config.toml
horizontal_flip = true
encoder_activation = "hardswish"
encoder_expansion = 6
decoder_weight_standardization = false
optimizer = "normuon"
Rows from block 0 of the decoder of a small segmentation model, named by matrix and row number. Rows with one number belong to one channel. Each number is 128 + 24 x the weight over its row's rms, rounded and kept within 0 to 255. All counts start at 0. Numbers have three digits each. After the name is the row's rms in percent of the matrix's.
After each channel's rows are labels from the 100 images, of 14976, where the channel reaches its highest value: "strongest on" is what is common among them. Only what is clearly more common there than usual is listed. The data: Sentinel-2 satellite tiles (TerraMesh). In brackets: how many of the 100, against the usual share in percent.
# convs0: first 3x3 conv (decoder.mid.0.convs.0.weight, 192x192x3x3, each kernel summed), inputs 0-191
# convs1: second 3x3 conv (decoder.mid.0.convs.1.weight, 192x192x3x3, transposed, each kernel summed), outputs 0-191

convs0.48 092:119127054129152083107149144128159118086115143128156147148154115130149114115134091087149100167171134119137147148118113142140095115120122122101146088119110095110104126086119134078115112114117146124139114126075132141089147110117191091141139088148121131110131144157149127122126151156163111149141120115116116166114114145111135121132102124146140134115151108106078088123073134123103139127128050117090120108096115072131119124120143128139122178134148136166126168163168120155169146114137128157142210136115124121125111131132118135117165144123122169128102130128138125153103144151158143110
convs1.48 101:144119122142135091169129145132142164129178094167109095124124141127130110081101130124115117120154131128172163115050181124115114122171113136150119133120166151156137123130121134135161143148095203113110138120110201126101124082155120138122077128118090111094157115114151154151131131130066125120123129137096100094145135122094112146104084118125086123119092169139137160099135146082140138115131141134180139130095135132134138128138119127158138128090150115146162151101118134115130120099150118134131122175107099136113164153125142135123122151112132166099142181123147128161132155117117119120
strongest on: clouds (79 vs 15.5); main land cover: trees (41 vs 19.6)

convs0.79 139:145112085142166127148142113158112094118161126136117134175138137151149117111113185122116100095103132114122097123109141114088101107131120155123120131146130158150119148132136118118173107092097173143097120127153116151122125101120082141099104125157141185115142142072104141154205125125116174126133194142121147144158123125045101143128120152117116135168078125150113111131088133105118138121134109126118142088118142135120148102117093106147119128111113112115101094135109126120150161181130120107131109093082107104126141090106172153142136123133135180117141118114133108161131159138139133110
convs1.79 134:113098103139099129145146134138132133164104141128115140132146119137136089088122145151130146155084133165097096159112109140127120101155127083121124140123090100107126130130098092080098097171169159145138106115118138142086125125125137083123133180145172103110155144165110168132093143138144143123107094169137073089090123111141152091080110152106144127147120123137123096109081111107128083091116110145158154144131098174128109168142088081080110105137114099108141160152120119153120110079112135152110137071109159123150115142150133125144128136132104108140114144126118162121108138138123121111
strongest on: water (86 vs 40.5); main land cover: water (44 vs 11.2); flooded vegetation (38 vs 10.2)

convs0.4 094:084126122114134105130160130152117146160122119070138145135108160157146120133142121156123094138138138155145151142115137163144118133082137132108133150127124112148150089107105093089095128096113107110098108096141177139122102110135216116100125130102128114155151073155099134131120110115155117153124154127138172194159158117138166121117157132140137116157153143092104147104145119112149115147146121131148129113099157078155071126123127120115142132130117134135124123132140184077175084126116127108117107153185104130109137159151141155088155113113131113122139113130108120180101122112152095107
convs1.4 086:107120143102157151139142150118083149145178120165111117107095152134101121129126110101109086094115126152123099143127167135159148110104107146077153159135161142128145130148151170106131173112158084128141136113123085104144143091126135116102102128125093116100095113095139134153173147118131129143113147112121131097110115131099106126116132106166154144109093124140157072132135153129132153128123124135120123086138155172118085138100088147205151140153119102122156136111070114126093211120128155142139137101140095131127165136108113126125111116126144148125145106068131156091126123140112145121
strongest on: main land cover: rangeland (68 vs 20.4); bare ground (59 vs 24.3)

convs0.191 108:158121063128148115132093142145150098114127159133097148169126113162119150119118150137135168100113153135143148149126087111110126150139131140149142113124112096109127119088143107109135120123116114100101120111115123098118114132106114140100065120084105079110166096117100131130154153124138139114155175159149144200061160151108109152136111105146135147133139124118133128090112122086141141131120114097110121119084156109156161124124138141154176138084106186076151166149135137153128150145143155139127150147082131154144146126108140145116149120137091082123106100111130190112116138141127139109
convs1.191 114:141119096102115101142144124104107143131156119150093129112122116136148102045144134130136112157138129146113128128172092135098156119165161135100134151131134128133101110112162150092127118117133116121108130134167124130115130151125103133084202098095158114113108097148100146095106140121124115138116124106121090132171130131133141090137106135126122132082119084073100097141100066110114155173159127124160106098096150097111126115152133128097111099147122086108149122139116122143127139144135121147182168093136102132109136152119070124096125129118156136139151133151167118119100082179119099160
strongest on: bare ground (75 vs 24.3); main land cover: bare ground (52 vs 5.1)

convs0.43 102:139137100106135108127103121128125120150075157101145108117156093175149150107097147097129083115123096101112096116121119111151083107086105106130112112113170106099113123095110124158101098149109120139166112117127082122117118163143104172159161125091144170150113063115156206159135146107116150152083103125168125106085124111151120099115116113121092162135132119134136097127144107121122114116150151140135106179128127146103108143136110102120122147159158160104133158139143101142102145117119127131107119113110145143147126129128121143127158138084121130141153141158200108126116135152182137103
convs1.43 105:153110149131124100147125140079129119159126160154152080137105133124125149136119140079114131144122120101130162091132140103149162148129101121119095120117106088173126117154137123105092076104146168112098118111136187106131150155115116123143105104167124140146124116118126160121143136133104109155148138139132129137118135196108107102114118195097160127158130129141126149110138081146161110141102152152107163133090100169163132147121085120103152112108135111126172117084096122138121124100152118133126140163152166122182129086150158120132119142161172148128158135179106123085082135113120130127
strongest on: water (100 vs 40.5); trees (91 vs 58.6); main land cover: water (71 vs 11.2); flooded vegetation (33 vs 10.2)

convs0.64 123:081103145115139086118141135147131145088100140119107114148105159091143133108120159123162161131185092081134152077136119134132107107105107151096123125136122075114121126172132107118175143116101075112116116095090097112129119111123135126125183141118131126160181127153137127157142116127123106141126157118143150163130142096131147129119129141130153153135139118124114099114134153068110130121124142046115146107083145148132124111168111125110125186153116126122143089135206163135090156147124141131130108109120154134130112132098135123126115129128122110119138137125129096108105195138126076123
convs1.64 132:147145134093144137112122128128112157154162098138104176150117106130137101116121142144125107075127137147121139104128130131143129123154165114074113156104116119153146108127134141096123168116129155136116121130160125148099127102150127144117112137109091134096131111148111163114109139148153106078167140089124109108114143146095110134132090134163103148127153093094135129139161124084092144133184178155133145097125093073147092150120123097134090130130129167151164166177120104139177046091155129116165082150113128143108107120126116131141136123114080127144161174102153123147126134115120150130
strongest on: snow or ice (84 vs 20.6); main land cover: snow or ice (35 vs 14.6)

convs0.89 114:133126115124117094116148118110132148117120128109135147183126159106134125100107179156134131118139119119121136110103053118145110081137147129139121135145125184195154144137114141108100191125193149107129124150111173159116111101112142075093102116056100156107128124137101102141151142127138132091110084126128123124164111112142123157124100171132122114161142122120138143117122158099119157145140149137127143131077142117116101122117142114065133153060104113145142122119155116127129128185130140133128155148122096142174128158131121152118116127132126181136115082129114113144139124141126153139
convs1.89 103:137147131172096130121143156124118084128117160119128109144078082133115111135095082121099144158098118165150102149144140115168118113103126139115112118121122126124102131134113126154157092122137128154120134113170107122116177173096132117139165157113149044125115155147152151092109098117113142119167120179099099134122147087138151154163142122148137115151157136132135088117118081179097100114149091156131157160107113129123160124141115145159129112163119132146139138121105152089091126106114104138186086068113177128096148110135121125151145116136110142141128112105119096136136118144139135092
strongest on: water (89 vs 40.5); flooded vegetation (35 vs 10.2); main land cover: water (34 vs 11.2)

convs0.104 087:108068079157155144110112115100130137119166164102107117099117130152121114140118122148135179132119088111096079135119131088151166090122111085157120140100169119129087132141087139122106169111108108114128111151168155090121152103177126111091156168130138109135137090130127142119117132148167127111156118159141092128137150137168098154141124134155147110098132132164153126099158110108120099157136168109132120098117137132125128098131140135126139122119131128108147155117112166094156139160096118169107123111144139141129112143141120173151129129135181129143142065134168056124113134133082124160
convs1.104 096:177152120161132129120152143143117104136053106148090120109165113114130106134120084158130143149149162149159123143134102095125140122113117117075127170121136157125122111115099122134121101134127108145127152135114128165204096108095141166133127133098116141147096139132146122130097155118103175136131145160108102102147137118134158143126171146153131125125111121127176115126112156106161131123135125103142153085188114109142073152134110163176141141139122173132067117118134100121146173099107130123129108146094115092125153106066133151132119141125134139119139073102152123141153144141111167113
strongest on: crops (81 vs 38.9); built area (66 vs 37.5); main land cover: crops (53 vs 20.2)

convs0.145 106:104124143114129100105137120102127148144104149130152125135140098103112111152120091156107107169161143136132121132118149111163131155097133128120100105129101145106121128095102166089122099131149101142113123150151139136120119149119156112139080129175164136119138070143130139144150122120126159138121156137141141161174123136118118160132122099120147133185150071118129146129100089129105099098137121142135125139145108155089199121123084097111078151136108151146065169122179136108071141153091137151145134149173121129134096112115095150095110108136100178094146140091127156128088143128104112124
convs1.145 095:125092104130109087150094097152165146134132148126100132152143133118114124129159183091094150111110105104068119110124123111091129134127128116083149130124130182130135128138126129163053082153111095123154134134105163148114150104158137120118136126122100113149142114119112165129171109130138109128122155156124070087086155115145106135127150095171136112086132082130158101102095127138118180137126134084110106169121125095143152116134165130098152107103104122135165120122132090079138121136127108101129129110151136146155149154125147134115131101096118083144091111144113142125140065119117130146
strongest on: main land cover: rangeland (61 vs 20.4)

convs0.156 093:156130143135122133106112121150132106171112145122104166164148112155121134121123105116121117132118074133108121157131152156111127114111096100099082101144123138094102142140128138135134132054120106141127113107113152147100163143151125148142179113092117145107169184112126186142133119135107095162130105103151098083156154128122141091122137124126113152155095116128131113115161122133147167156115116089129095163115118096119143117129138133125143106103175064163102128117107111132119130061102084143119123152110173170127107142126156110117137117160092086155099138133185163140139144138100141116
convs1.156 099:143103118082150143103138155115129160148143116123169161116095088142093126122163102146149074079128165128126118140152102105121118162162138160127116143148130107109129114130161143126158135176159082113129141135147130125154127072102156124129188122132121090124114140131119115095181173113118130130130131108138156144079124123165143082131184166132122108115134147091116161117073124145121102112128161116104129119135157144131112174112114161142135124057131093122113111096129153105108104142159129130168127123176114114140126124177109123119150145117136137115104123111122127099129127192124133156
strongest on: main land cover: water (29 vs 11.2)

convs0.38 088:128103123154135127131110130139124188107156123130147100121094095142097164120113135142172094103144145154124135128116107116177100094112119161149133115146115081119122113105091115160142147087126141157134118158160145137128129102101135168094148133172145133147131113075125151098177110104109148106111100140116110119142146146102098100161122134148153132093137140157157165104139122127140135105169112174141142142121106143105070098100129095133134107136151122079135145145045160110142103132137089120127107134095091107123116127132155165159184130129119195128126094148137147118112127109123135133
convs1.38 079:115132122192173121137129122103159138111120166165106119108152135146146128102138110149106117136150111131150111140128129151103158107116107108111131110138137105153135152158101086110136075120149141119130143089110152109124133142127098173097150142121132118164149110123132158112119141127153116156075154177127111106153140139119080181112141196120140140141148109076127136096136076148112155171115131141087134114113121171132159137079140171135121124125135085120133139129108100190127145106131164123098145135120124136108176072117094103142109154136122134153104089112146087134109169134117118146
strongest on: main land cover: water (31 vs 11.2)

convs0.133 097:118140147143101100114084121110133109142148122149121102113137106159131122138137090188128098108146133107092157132126106154099157131114137122093116112147114089071104120159148112150081143154110133112127119153095100135103113129097151091137172165133157124117129159125100116140107140141120132115163181142140115163161173138178099098122140130121102102167118109151116118091145121117109163096138143105096093097101137117139103087194154147106177099132125111136105133149068111168126131141060137122154134136131136142102134132094114112138126127176141104088121151129114119143121128132126103167
convs1.133 091:122140117093120132094114140124114122130156121139114133093120119132111124153097160110146101163113104141121128099154073172133127113189130102138148143101122110096137114121105121116170117112144127117169162112146140116140134128159123126164168103124151123126176132085135167099119158151108127135124158081141088109066142112099142139160101170089134125133093086135123125148142090145130082139132093132123093072078086077125143150142110100130160132155094205165130132086136114116100112130125155163132120148094118137146120125129125123128126161132102151141122098157143134102094126131125103133
strongest on: snow or ice (63 vs 20.6)

convs0.115 099:135107104118154108118134107152104125081156116079098112081130177121150131123152049148132142124123105143115137142127126138128127148120133095156094132102101077146092130092077083108129092147096114111102109143125124101132129103149106108139133110151122164117102092125121093138135127149113145142139154139152123092142147128149106119138119124118137123127100148136098102122152130103133077149129097104127125137127149146120146131112115133148096136127119121105163116112122161103127133120201122127136078129161115157128141156134138198165134147152124142179173101111163069138099128148142188169
convs1.115 128:128139145154113180127088136088116153158098125105095104143153159118141109131153067148141115127137122177119149105115122139154135100130094138118102128131141143108112109087151131122105122116147125117128166049110125115193128139120156150147112142121133136113089188116111156130093138117085142097106128154161116089136132104129134120143138090143119124089122122108156176129137153109063123146153120090153117140163101107140108099122120134148141129070135157183121078145135152061149135154101121122107135138120148120158115153099158139130138134143146147142092111144124135135114169132140139096
strongest on: trees (89 vs 58.6); main land cover: trees (63 vs 19.6)

convs0.116 111:164136121133107142124156109121111162143127089124123106109096109096131145152138120160151079164107138143161132118148163134108182161157146120183114137098116136138110113104125102165124094140126097084130123110070160102151138115107136162091148140116110137107091144115130114127147135160120163114154151118126117097120149129110124146103150106115124129103107130112137152168084103150138071132117154165155208166111109129161150166123143168104127097131135115161144118117126123122121114136157139129141114174129084156150137086118124093114128095097143139168155084107138088111115098159147126161
convs1.116 102:129132155168129081129091097130111125122145166113126094119162146138156164175127119112093104142125133110114173153111090127179113142113106126139127130116126172096151158120113142126134061074156113131146154088140134133095115158159091097135102157114161159103103137101184133122129119112083082156082142151123117117117126125078113157147151113121130119145158112159119140147125138143118129127148156137168113108154116088128102127145124109140161149115122144126084102137155173111106173097123111115095171115105140111156129093172133120133123090104124101132114118115108123113127173084112134118
strongest on: crops (85 vs 38.9); main land cover: crops (60 vs 20.2)

convs0.84 095:162143179154105140118112129121118117146122157150087118134122105165117129119105118127094170157096103114126118090095056095101100125094102129108117115143131139105110151117156159114148103162160166104189136131114126159144112142157125112139161101064091114103100159113122147177174132126156160117149156175142116162139121090117160151131118103125121152138136075109133155110091140123132139152151092115112123111118116145128152118116133144138092125116093083107119147150100082101126102107120106124149173126146160149154149129129136118125141108160090115194125128113152133131132148106117141131
convs1.84 096:158140131116150141136146124163110160150104093153144144130125135111150066127160117145154139098140167141152142073151088092141138131125125118120134139144134126133125103163093113158129160154089131132129145153120161099121152113180128111161128193124100118113146157118145141114096103133171136115123138097131111152100131148144115125072144121126116095133083157124142128094167123149096100119083143154105127148136146150135141115135093122095110150079188132186152109122145139111141133106136117117150096132143096116135134176152110155089140150104185133087122158117121105093087138167141112115
strongest on: crops (76 vs 38.9); built area (75 vs 37.5); main land cover: crops (46 vs 20.2)

convs0.173 107:178118166124163136133187141126137101142099133121100081091111089100132141146118139145120136135162131064126130035118106134155098118113116086146087127137127144125122126132144109166192150132114066144111111104080177151122148128118111152155126134133104135134169159116165103138123129136115137148105081101119152124112119110103134114119132093114144108097138108133147140086100117120174147122120172117113138127108139108151137124125124104119128104154114086100130115119105127108086141151118126122117143105169152125083100150114114145151123145111127116155132166120133115112199110143122106134
convs1.173 108:123159102143158137147126098138111151146078163115112197153106082157123129142159125125107164114093095148179141092122128104132133123122121093116079140142107110082131108111104133128150097136079138132147134172187139123140141141086135138169146161083103142147085139130119113085155129099154126156116163157132124147137123174122131127119093131126117116112164130114109128163112133119133087144158102099154144089138102161121098142118168172103109149105133171113076141146136124160120112118167149123113089148115136127090121134150107107146149145124118100152162127132131160143150105103134152147
strongest on: snow or ice (46 vs 20.6)

convs0.44 094:137096103123133121141073119114144128104132118136127108112134108072117105112128176090114116147117111120073140129101067086162133131104145155113094100111103157128117109094109111157075109117129097103133109102091174145117122174128142120148126134173122170133166132128138147137157133128128143114113093104119129091149116129156145142114125155114110122067132163084116138139090171113134205119142118121143131133109130097124108159091119106082105149149161126129148130162136134131160135162113123127107149148143166104104103099118125186140143106087155172120136112127126136133149084136135105133
convs1.44 119:115123120105133113149125134126120108154121173150137112148139118127110137102148112080098137102134151112177147095123107122116158149132095131148124123134129135129149151152089144119137108116121159107116071150146144103090104161128114124128103119094116126194123142088109159149115116127123116155106147118125131147129146151103098141128145245095132132186130136185113121115146120135127128156097134199058130142075112151142144111128123120101113096145142111141146130133107139137089119085138151113114138141116173133137159105147150144164141132126167120112115105172117106094126131141123123160
strongest on: water (88 vs 40.5); main land cover: water (50 vs 11.2); flooded vegetation (27 vs 10.2)

convs0.35 093:077124160114134110139128132147152118074106114175143128165129089103120143113120152150167110139129121117126172161110157135102125098113130122140141157153144060082141112117113142120152111190136145136114128113144129186117102159115136103137117136106136098097125085101113089114109113133133139155145127158084110135057151149182083123103117148115108145079150140114115109125117095115151121112143101108134120150102137112130111127146143124121129154167099131141139086106159119124114162100126145134124113123102086173117138159108137131109160120127165144136157139159113149142094150117193153162
convs1.35 084:128100107157132118148132117102124129147119114179143119125140139137149137108123129121113085169151066136131139088143083139066135133164161114105123160093104155158144130127124120092121149057126174153100106102147130133083103101155114163150112123139139128108174079139124144149119122131100119138115135128134127090197128121101083130119118187130126138165107101132135155119152100135089136144135111159137126119090135112148109161082163097155142074130096144128152141145099126145153127107134121100095128143126107113099132114135095125120156151139142184133161148125177134137101138110130121147
strongest on: snow or ice (55 vs 20.6)

convs0.0 086:130127105142145133124144139117151119129122173121126148160160127103115099116157093081152127118158156102150147151143134129137112130125140105131094134126169161137102137155141105108096130126114099129109118089070141115154147100105081123127117165107123153084141113145131144139113164152106127108124119110124151097187089139126130138155131151151153113125147172194153133114126156109093111140114069092108102144086081113094163141105126150109100141131129115116128131154133126121139139150127159098159138141099146131155113121191120158129113149116128141098149142112085130109226139109151106155
convs1.0 075:106101158144122069114126137131119098146136122134140092165115125132083131134132109117120068087144141093153114126139087173108116140145146106132116152101120147138129118134109138138141122113142131083108091141135151101107105131133085096087114119132120147094112114125159121094096153142153152165126136126146138134121110117139144124136148093154143145162079188120101115129152174132123147147116127124092131091183147140134114120115124120110134133105122149146126126105144084131153129109122131159151098133095128150038156137111114154133174140109155119116136201140129061089075131143120123104
strongest on: main land cover: trees (44 vs 19.6)

convs0.45 082:150127149138153163127120108118136161095120118093163127142103148122140092159156159126144092128136109126129101156113091109126131152134139131084093106096130081106106142140085123131112122143086103213099140148127130160120098147150145142106142116129153140099135138093087105140145147125128147139138111132159134145101172154160101118128144086123159134126111123123118120113166193119122171150103150181135123098100138107148120125082110131122163160081132105157146109131126061131142091109153133144126139140093150132120124131132151166177130136101087117194173120118145114109132109130113132130
convs1.45 081:129116117107117120162146164100079129126113124125094125135138149115101092109091100158128102099124133108136116097100100117153114140108122140137093161111144102121102123138124128108136130066187106159116137104134104114159163174109175160086134130132132148123127165107130155063140129126084116129139194153135123094113169133120130099075137134090109099129128093107145115142116129113176129152133149141149136162131133076155138115116148176168160087104142111150131126136131123123150128114157119106072119107072100112119163134107123143117108130128119148156115133146109139142095179112101118105
strongest on: main land cover: trees (55 vs 19.6); clouds (35 vs 15.5)

convs0.186 109:165124151115093146104110131120126117105196118106128113084110134131121122158116100090125167151119138131160142153146143113125123119131114145122090143122097068145117098163123144126099112122048107122097132139121121115186129156125104119123156146156087102186154135113167128116149134138117138120147170111111139126118153136114119145141127061135116074097129118120104112099163099109110080123135082113120123111126095187115188095137112137111103116127092135112134142102097132142143141154136124123158097117140087119126134107109124155122128114153171112137101125117140088105081119169134146124
convs1.186 118:156139119121126163122129135127126103121128124127155122143165123113142126136130146149088206144108145156147151145131115166112109154140123089099114103129139141136133137122111110146153102131127132103159144098100174152177127150174152118127142157085123179122106179161113148171102109140114137105114091200128093060137141114107109110129110115143131146124112103163172145126166123133086122134132126141158123126140116099199143112112132130142111108091095145156100103152118136041163144152107141139135122150104155111148117094135130136128092101123103095150127143139103146128145135126114130123
strongest on: crops (99 vs 38.9); main land cover: crops (77 vs 20.2); built area (68 vs 37.5)

convs0.99 084:105093120148108116083093107120154133090119111122105159119163140112091129148143111109112107077060114119085109133164095145104142100111101101106081097150156127134119113116151137143127145125057100141107119134146104119092127159179120123142172170111144154110124156157129159118123143153150117147125123119116101149149143140175145091110122088100117130136100099127164143155152146098153178141123139085156157134104131119164141114149140155154176132118119122092134126143118113128116131093084132138124132119142177144106148141141156147142160103138131127117121128157143095138157170109165152171
convs1.99 108:125137136126133113203152177161171060119104127121119166105149107148132147151148127110144065071129103137113100083149128120156158144124119124130127124109144160132086093115102122120168139108139137135129110163151098129136147091144102092193077114158130140115134134096131102161148149137148109107107167090141151120102121156118141112142149132117148127127108136141127123134120108116104098139107137126152142142174147119093137098140113095121109132140113166145135152084171102107125110147116119160132138167104120111095092178112154144133151135162149129136115111156085140137148171111108091119
strongest on: water (74 vs 40.5)

convs0.150 090:184146187130117124112103140148105114160132120140121142173131146138139096141146143099128123138127116155115140114128109104136116119123145176108122117124097130105113126074148121117123144159111110158100144108128135182142116138129152140107128153126129122135110093111099115142142166115163139131093172118143114123157129154087152133168103101133130117171137147076089116167088131111137111098164114103123115099110147194137212100119072102107144142092108112144134140148105118109098134101181113126133109118098122123182118102133123137152180159118119130168150147107138171155115156134134143124
convs1.150 076:114111136121067141101091139086125101150111117122114147173135158086157106092169125099143148086138138170099133141131123153136139151122146113127151107080160136134162112122121149118131101105179097133129157153131104110125143122152189090121128145132111118083117130133097155132173111152195100111120144121126120095145141099145109124111129079139147158138165120133145123155101125142103138172120144124142097135125071114091144131126146131087140128182133127122149133134126121111114128173134105125115126098161147141153164148104172134133097124104135132158131132198122153142071151113121102131
strongest on: flooded vegetation (30 vs 10.2)

convs0.88 090:142114140119140123139125149105118091133123139181084132121124149156152115101101088139110119111105100129091112085147069120172096100149149123085077107128127169086144114101127119164138095176128108139128126100123119148130144135124112148103192120159143085128136103134095151108118156120177123141084115122115108157156139126132149131122113116160109119112111134102135159142136150153143133111149098162141088167133109122138083117134150133114144085089125138125132077167092151129108151152172138097138090136099142111095147123170123143135176166119153117119163149163108131116142118162159141112
convs1.88 085:162098163069159095137158128106096083138107142113158139102094113106131104148110084134127123120139111163144108051121092098136133131140106159127068124135099112115131116134133141136156102096143093142159146131126109128168111127124103167163179159128120143118157140131086126085138113149121106154123130126147130157116112148088108123149113112094111153098126115104148176117120210125101083142116132146111146118138146132113140146143113104143138156134095129130140104173108127162110131109126140119107097116145161133146141144099152131107126163141115118124113104109107095178112121141116083183
strongest on: snow or ice (84 vs 20.6); main land cover: trees (47 vs 19.6); main land cover: snow or ice (36 vs 14.6)

convs0.62 097:152118109118132135133114115141125160080103162111180129099146121133128141115126140121140140109164159173158139145113192125121128134135137132103120114109081121159116133070085098108111141114137146123111111101090137124158138095107162180158131150148138146150116138152118159113089132120143104122118127129095151170107171120129103134140160120109141129150116143121121143141104116098102148115111082144081160110106138090104127098120135102139132136085094168138097156120141118117169149095143140132151128137156173123158130095192157116134081129133143167149103109129119074132191137116150087108
convs1.62 079:112131056118109114131150153098111126143155100124114090123150111109099074095060136148118124108129157087109087155145164133148092099116131125131120128137163104127118113111163128077120157133118122084123089117129147122080131137121071108084102104120140142126103112147174085094110128138148141113123116133112127115134154181120144138123086110119120130164114188140120130096136148123160126088165137136119146122141164102126106141140116126115148081122203113166126174099102127099126140119135136167158154167116126126118144135086119116122135112105120136100121113136157091119131130112110148112
strongest on: clouds (92 vs 15.5); trees (88 vs 58.6); main land cover: trees (54 vs 19.6)

convs0.7 099:097101145117153110124097162114153135156100148176120123109170056132137092166128172118114079133157130087124135117129128155154097139083149165164088096139105134130116121153111128108075129147112104123112096158122100184080133134125099109154119112137157162140097162123129115118126137143150154166157132119090166090140110139165099147164144144147145105135153125081140131128145080095133100112104092149115126142102126138114103125107153114140146140148106146162129139163169166141146160158130113131136152146145132137112111096116129095102146143118168170114103115122102096149142147118125112107
convs1.7 089:136114130100141106129109119133159101165171153085152120171115101140089144127078172104095110132155118078117140107164132143129152105126162087099172105110124125151137164123142114137139121091126120118106106144135132101127136115152114133075086083114120123150136108168203132115147142143119076132084150130155112116160137117111117136093161124134123133117095171160141089115099143122146122086107123176124160132113122139170146167114116139126104166126118138154130138141077096128140095103137134128096149105105143110156112123137090121087085121125108107131150152113130144112142077116134140094
strongest on: main land cover: crops (50 vs 20.2)

convs0.180 099:077118122160154119133105120124125102158117146113117107157159104114136158169142144136145173098128126150078092195133139143109128121116151137058064098130147160121098109143129159129136099104098125133122151141145132179122108151128120137088131134111184124107173087126096125136141129135122134138100130117145118113102163155117091097145127137112093129119133136144120141129144177144112169145104110096114145122107093081113113138133128150096141151116099085109123135168119125124110157159115175141162161101052120149127134136130132121136141104144101111150168142141138162125154130095151094114
convs1.180 085:108116131138175101131149156117117105114093098127131129124109105176117117128137111167127131119105108145184108129147094099078157115156124058108142165143096089094137128106145133103164140146143129103133104095127144112133155141125155153126158102139131117127133138101057178140103111135127134168126152111135135126112156091150125079121152150111139129127125121118111119152068095108168131122124145130100126098129125089166131133102121131138112104136107135115145124143145161161113129117119128130114106119094147143076134125122171120128117192093138179144096130151148157094108140127110150206
strongest on: main land cover: trees (50 vs 19.6); clouds (40 vs 15.5)

convs0.137 087:145108130106123094127128114132120095137090121148106129130121134112097141150127087130104107162141151156154132123104126128078145155111139127093096128099108140065146149155158132113141155123118139180201139114130106184185135135096139166136089102099122099100136160131159099121124101119112121130127158139123118154112115126098136111134116109120115145149168146110100144139094092179138095131179104136160139143144097118167165144142144126154110113163085142134114111120096116103111115061101124133121142144114089127129110115153109144087127115076155116146096137094123170138094130128123093102
convs1.137 095:104120109127126179106119154151109148101106113109133178118082169117130084104124109100155143141140090111082163151146163121119100122129094072116169158131136152144136119141130140109106182144149093108152136143122123134084122128147145124114124152132136105075112103135104159092151128109172108151121112078126110089095126118148143140111107059088138101144144132134107171142133150117088124149114084132156066131155155096125158108142140103120104111108129151121121165148149115115129128153076129096100130121127153148146115117069105095132147126128137100126152149146125142144146135126112152156
strongest on: trees (90 vs 58.6); main land cover: trees (60 vs 19.6)

convs0.146 115:141127124113140131100130122140131112173091174102120127154109106158139156128148147133155155147140125105153123104168085138125163107149129155104088137083153168099118147101181121118087118106164149154102142091111124136085140160141127154099070127112139119118115118131083129148214155136142166134132094099139118144120132113112163080108125102131127136167108126123110151147116141127168143151145139143146102126094114134184167131163107166116150151102135098117106132120120094111106120106086118161135117120128142131145106125115121140130138098098100095117148118129138166144117072111105074120
convs1.146 109:130109123088099144113157114110121145106127118127180182126082112104140140077164129127125105062154191116140107101115128137140145128154145126129141159119109106161091116137126147108105178121157120137126117153185144117127137136151137098060117121101123094131119154105150149156203112100129112159148132104121134129127116149136115127121103133160140105161160164104101111095059151146118155148118116153097104128162138087135124194163135151117149135133087117100113126125159124113143115113117126145163156123098102110094117131125133125110140134126152159130102159117123130092141105135135113144
strongest on: main land cover: rangeland (42 vs 20.4)

convs0.39 100:142128159126136146157158177150159145138126170138119105105135168132132160122103086135142111110101100119144168143118110135154162134081131132124113125097119124102116107147131116123110121114085169170150125093147119123091160149110124177138093099186166217065134171087143138137129134135135138144102113131099135074105127147132132110147102165126130115109118123167136120114116078112114128107131102086139128130099129124131091137126157120142136130155134117133149127125106111159123138159117104136109135109105093137097113197148119174094133148089125108131103126153129094132116142127155176131
convs1.39 083:131099135147141134118129108126125144099129111114116138132097127139112149177139125143129063114142108105107136075134079138132096165138161117121104131154163117141108097135130125140096140141129172093099091105116083133111087126116100111119128104098122155114145093134121104082139102142142143146103182119110138138156105105125110131121152176090120143141118123099099111137114102120173138095152116115097106157088141131116146104123111127158102118059103094159159118146110087072129071141127123121143138137097102132105107068066082143133104093141127134087109117125114146111138133117148140117
strongest on: bare ground (84 vs 24.3); main land cover: bare ground (63 vs 5.1)

convs0.12 085:096122105104123096142120082131123107091104113087100117120062099096113107097133124153141132133140099150103158116150154104126111135119130122159159146136158131122122122114137137141122129168098134183122127095113171114117133138175130131134143161160161098105154143087160134124096130160168126136128128128167135087164092109091156093147129105149085152114115144157107120125109128150124110141111062082098133102149139068143122146092138110155079121138134096099144169173129132154121146114149114129149109151137183137144118137133124138166153119115140112160145133112170116151140104168140126160
convs1.12 102:157148160160120157149160148134137125100136159146116109154126148151103094149171119092140113093115118108140116154147107142133143138113137113075117145117116126124145128122162128143159110159156041115101135069143168130118108088104142115110140106149117120103141136087143138102126119120141101167113121121118148126105158092111133104117149137094123147096101132140107146175123182096123118141168196112097135161168132165081146119141140130098082138114135134118164085125119106113137168101120132126078114130137094096096113175150122154132105120151112158117129111099119092131143155107110151126
strongest on: bare ground (58 vs 24.3); flooded vegetation (27 vs 10.2); main land cover: bare ground (25 vs 5.1)

convs0.55 134:143113149113140127138192116122140172114061131151108118115152087128134110127105130119113047106157139046161126063129132105113107136136135134126087112107145126141151134172105140099149084152117104161154135089092158149073129131117109111064099148138119144147145121097143082140122128133121136138093117131099121120093139134129116132110126095135148128111119141137144132097121093135128129133150138071123144118186150150105131102106117110114148147123147094147116134110189133133098152127118121111142124113143144125154129095106139147144139138145141138129158141148137177134118151131147071112
convs1.55 132:123129093129118160142136142114116153126168092104095169175109089116116123131128143121077110110077097136078131091162119129109120142143097104062140140102101144127121119136088105087114081085126112115122128114108150116105147126081139157131136094078069173142087105118123131108096123117119143115125155146156119112113140131117117126112113106133100128154090136114119121143118121135092142103135097162108116108166091103120102149130158092118118103137134120133127116123069127170165107120133147148125132148116082165100100145157113111115117116083142117132105169131119113116110060122127120158
strongest on: clouds (68 vs 15.5); main land cover: clouds (43 vs 2.5)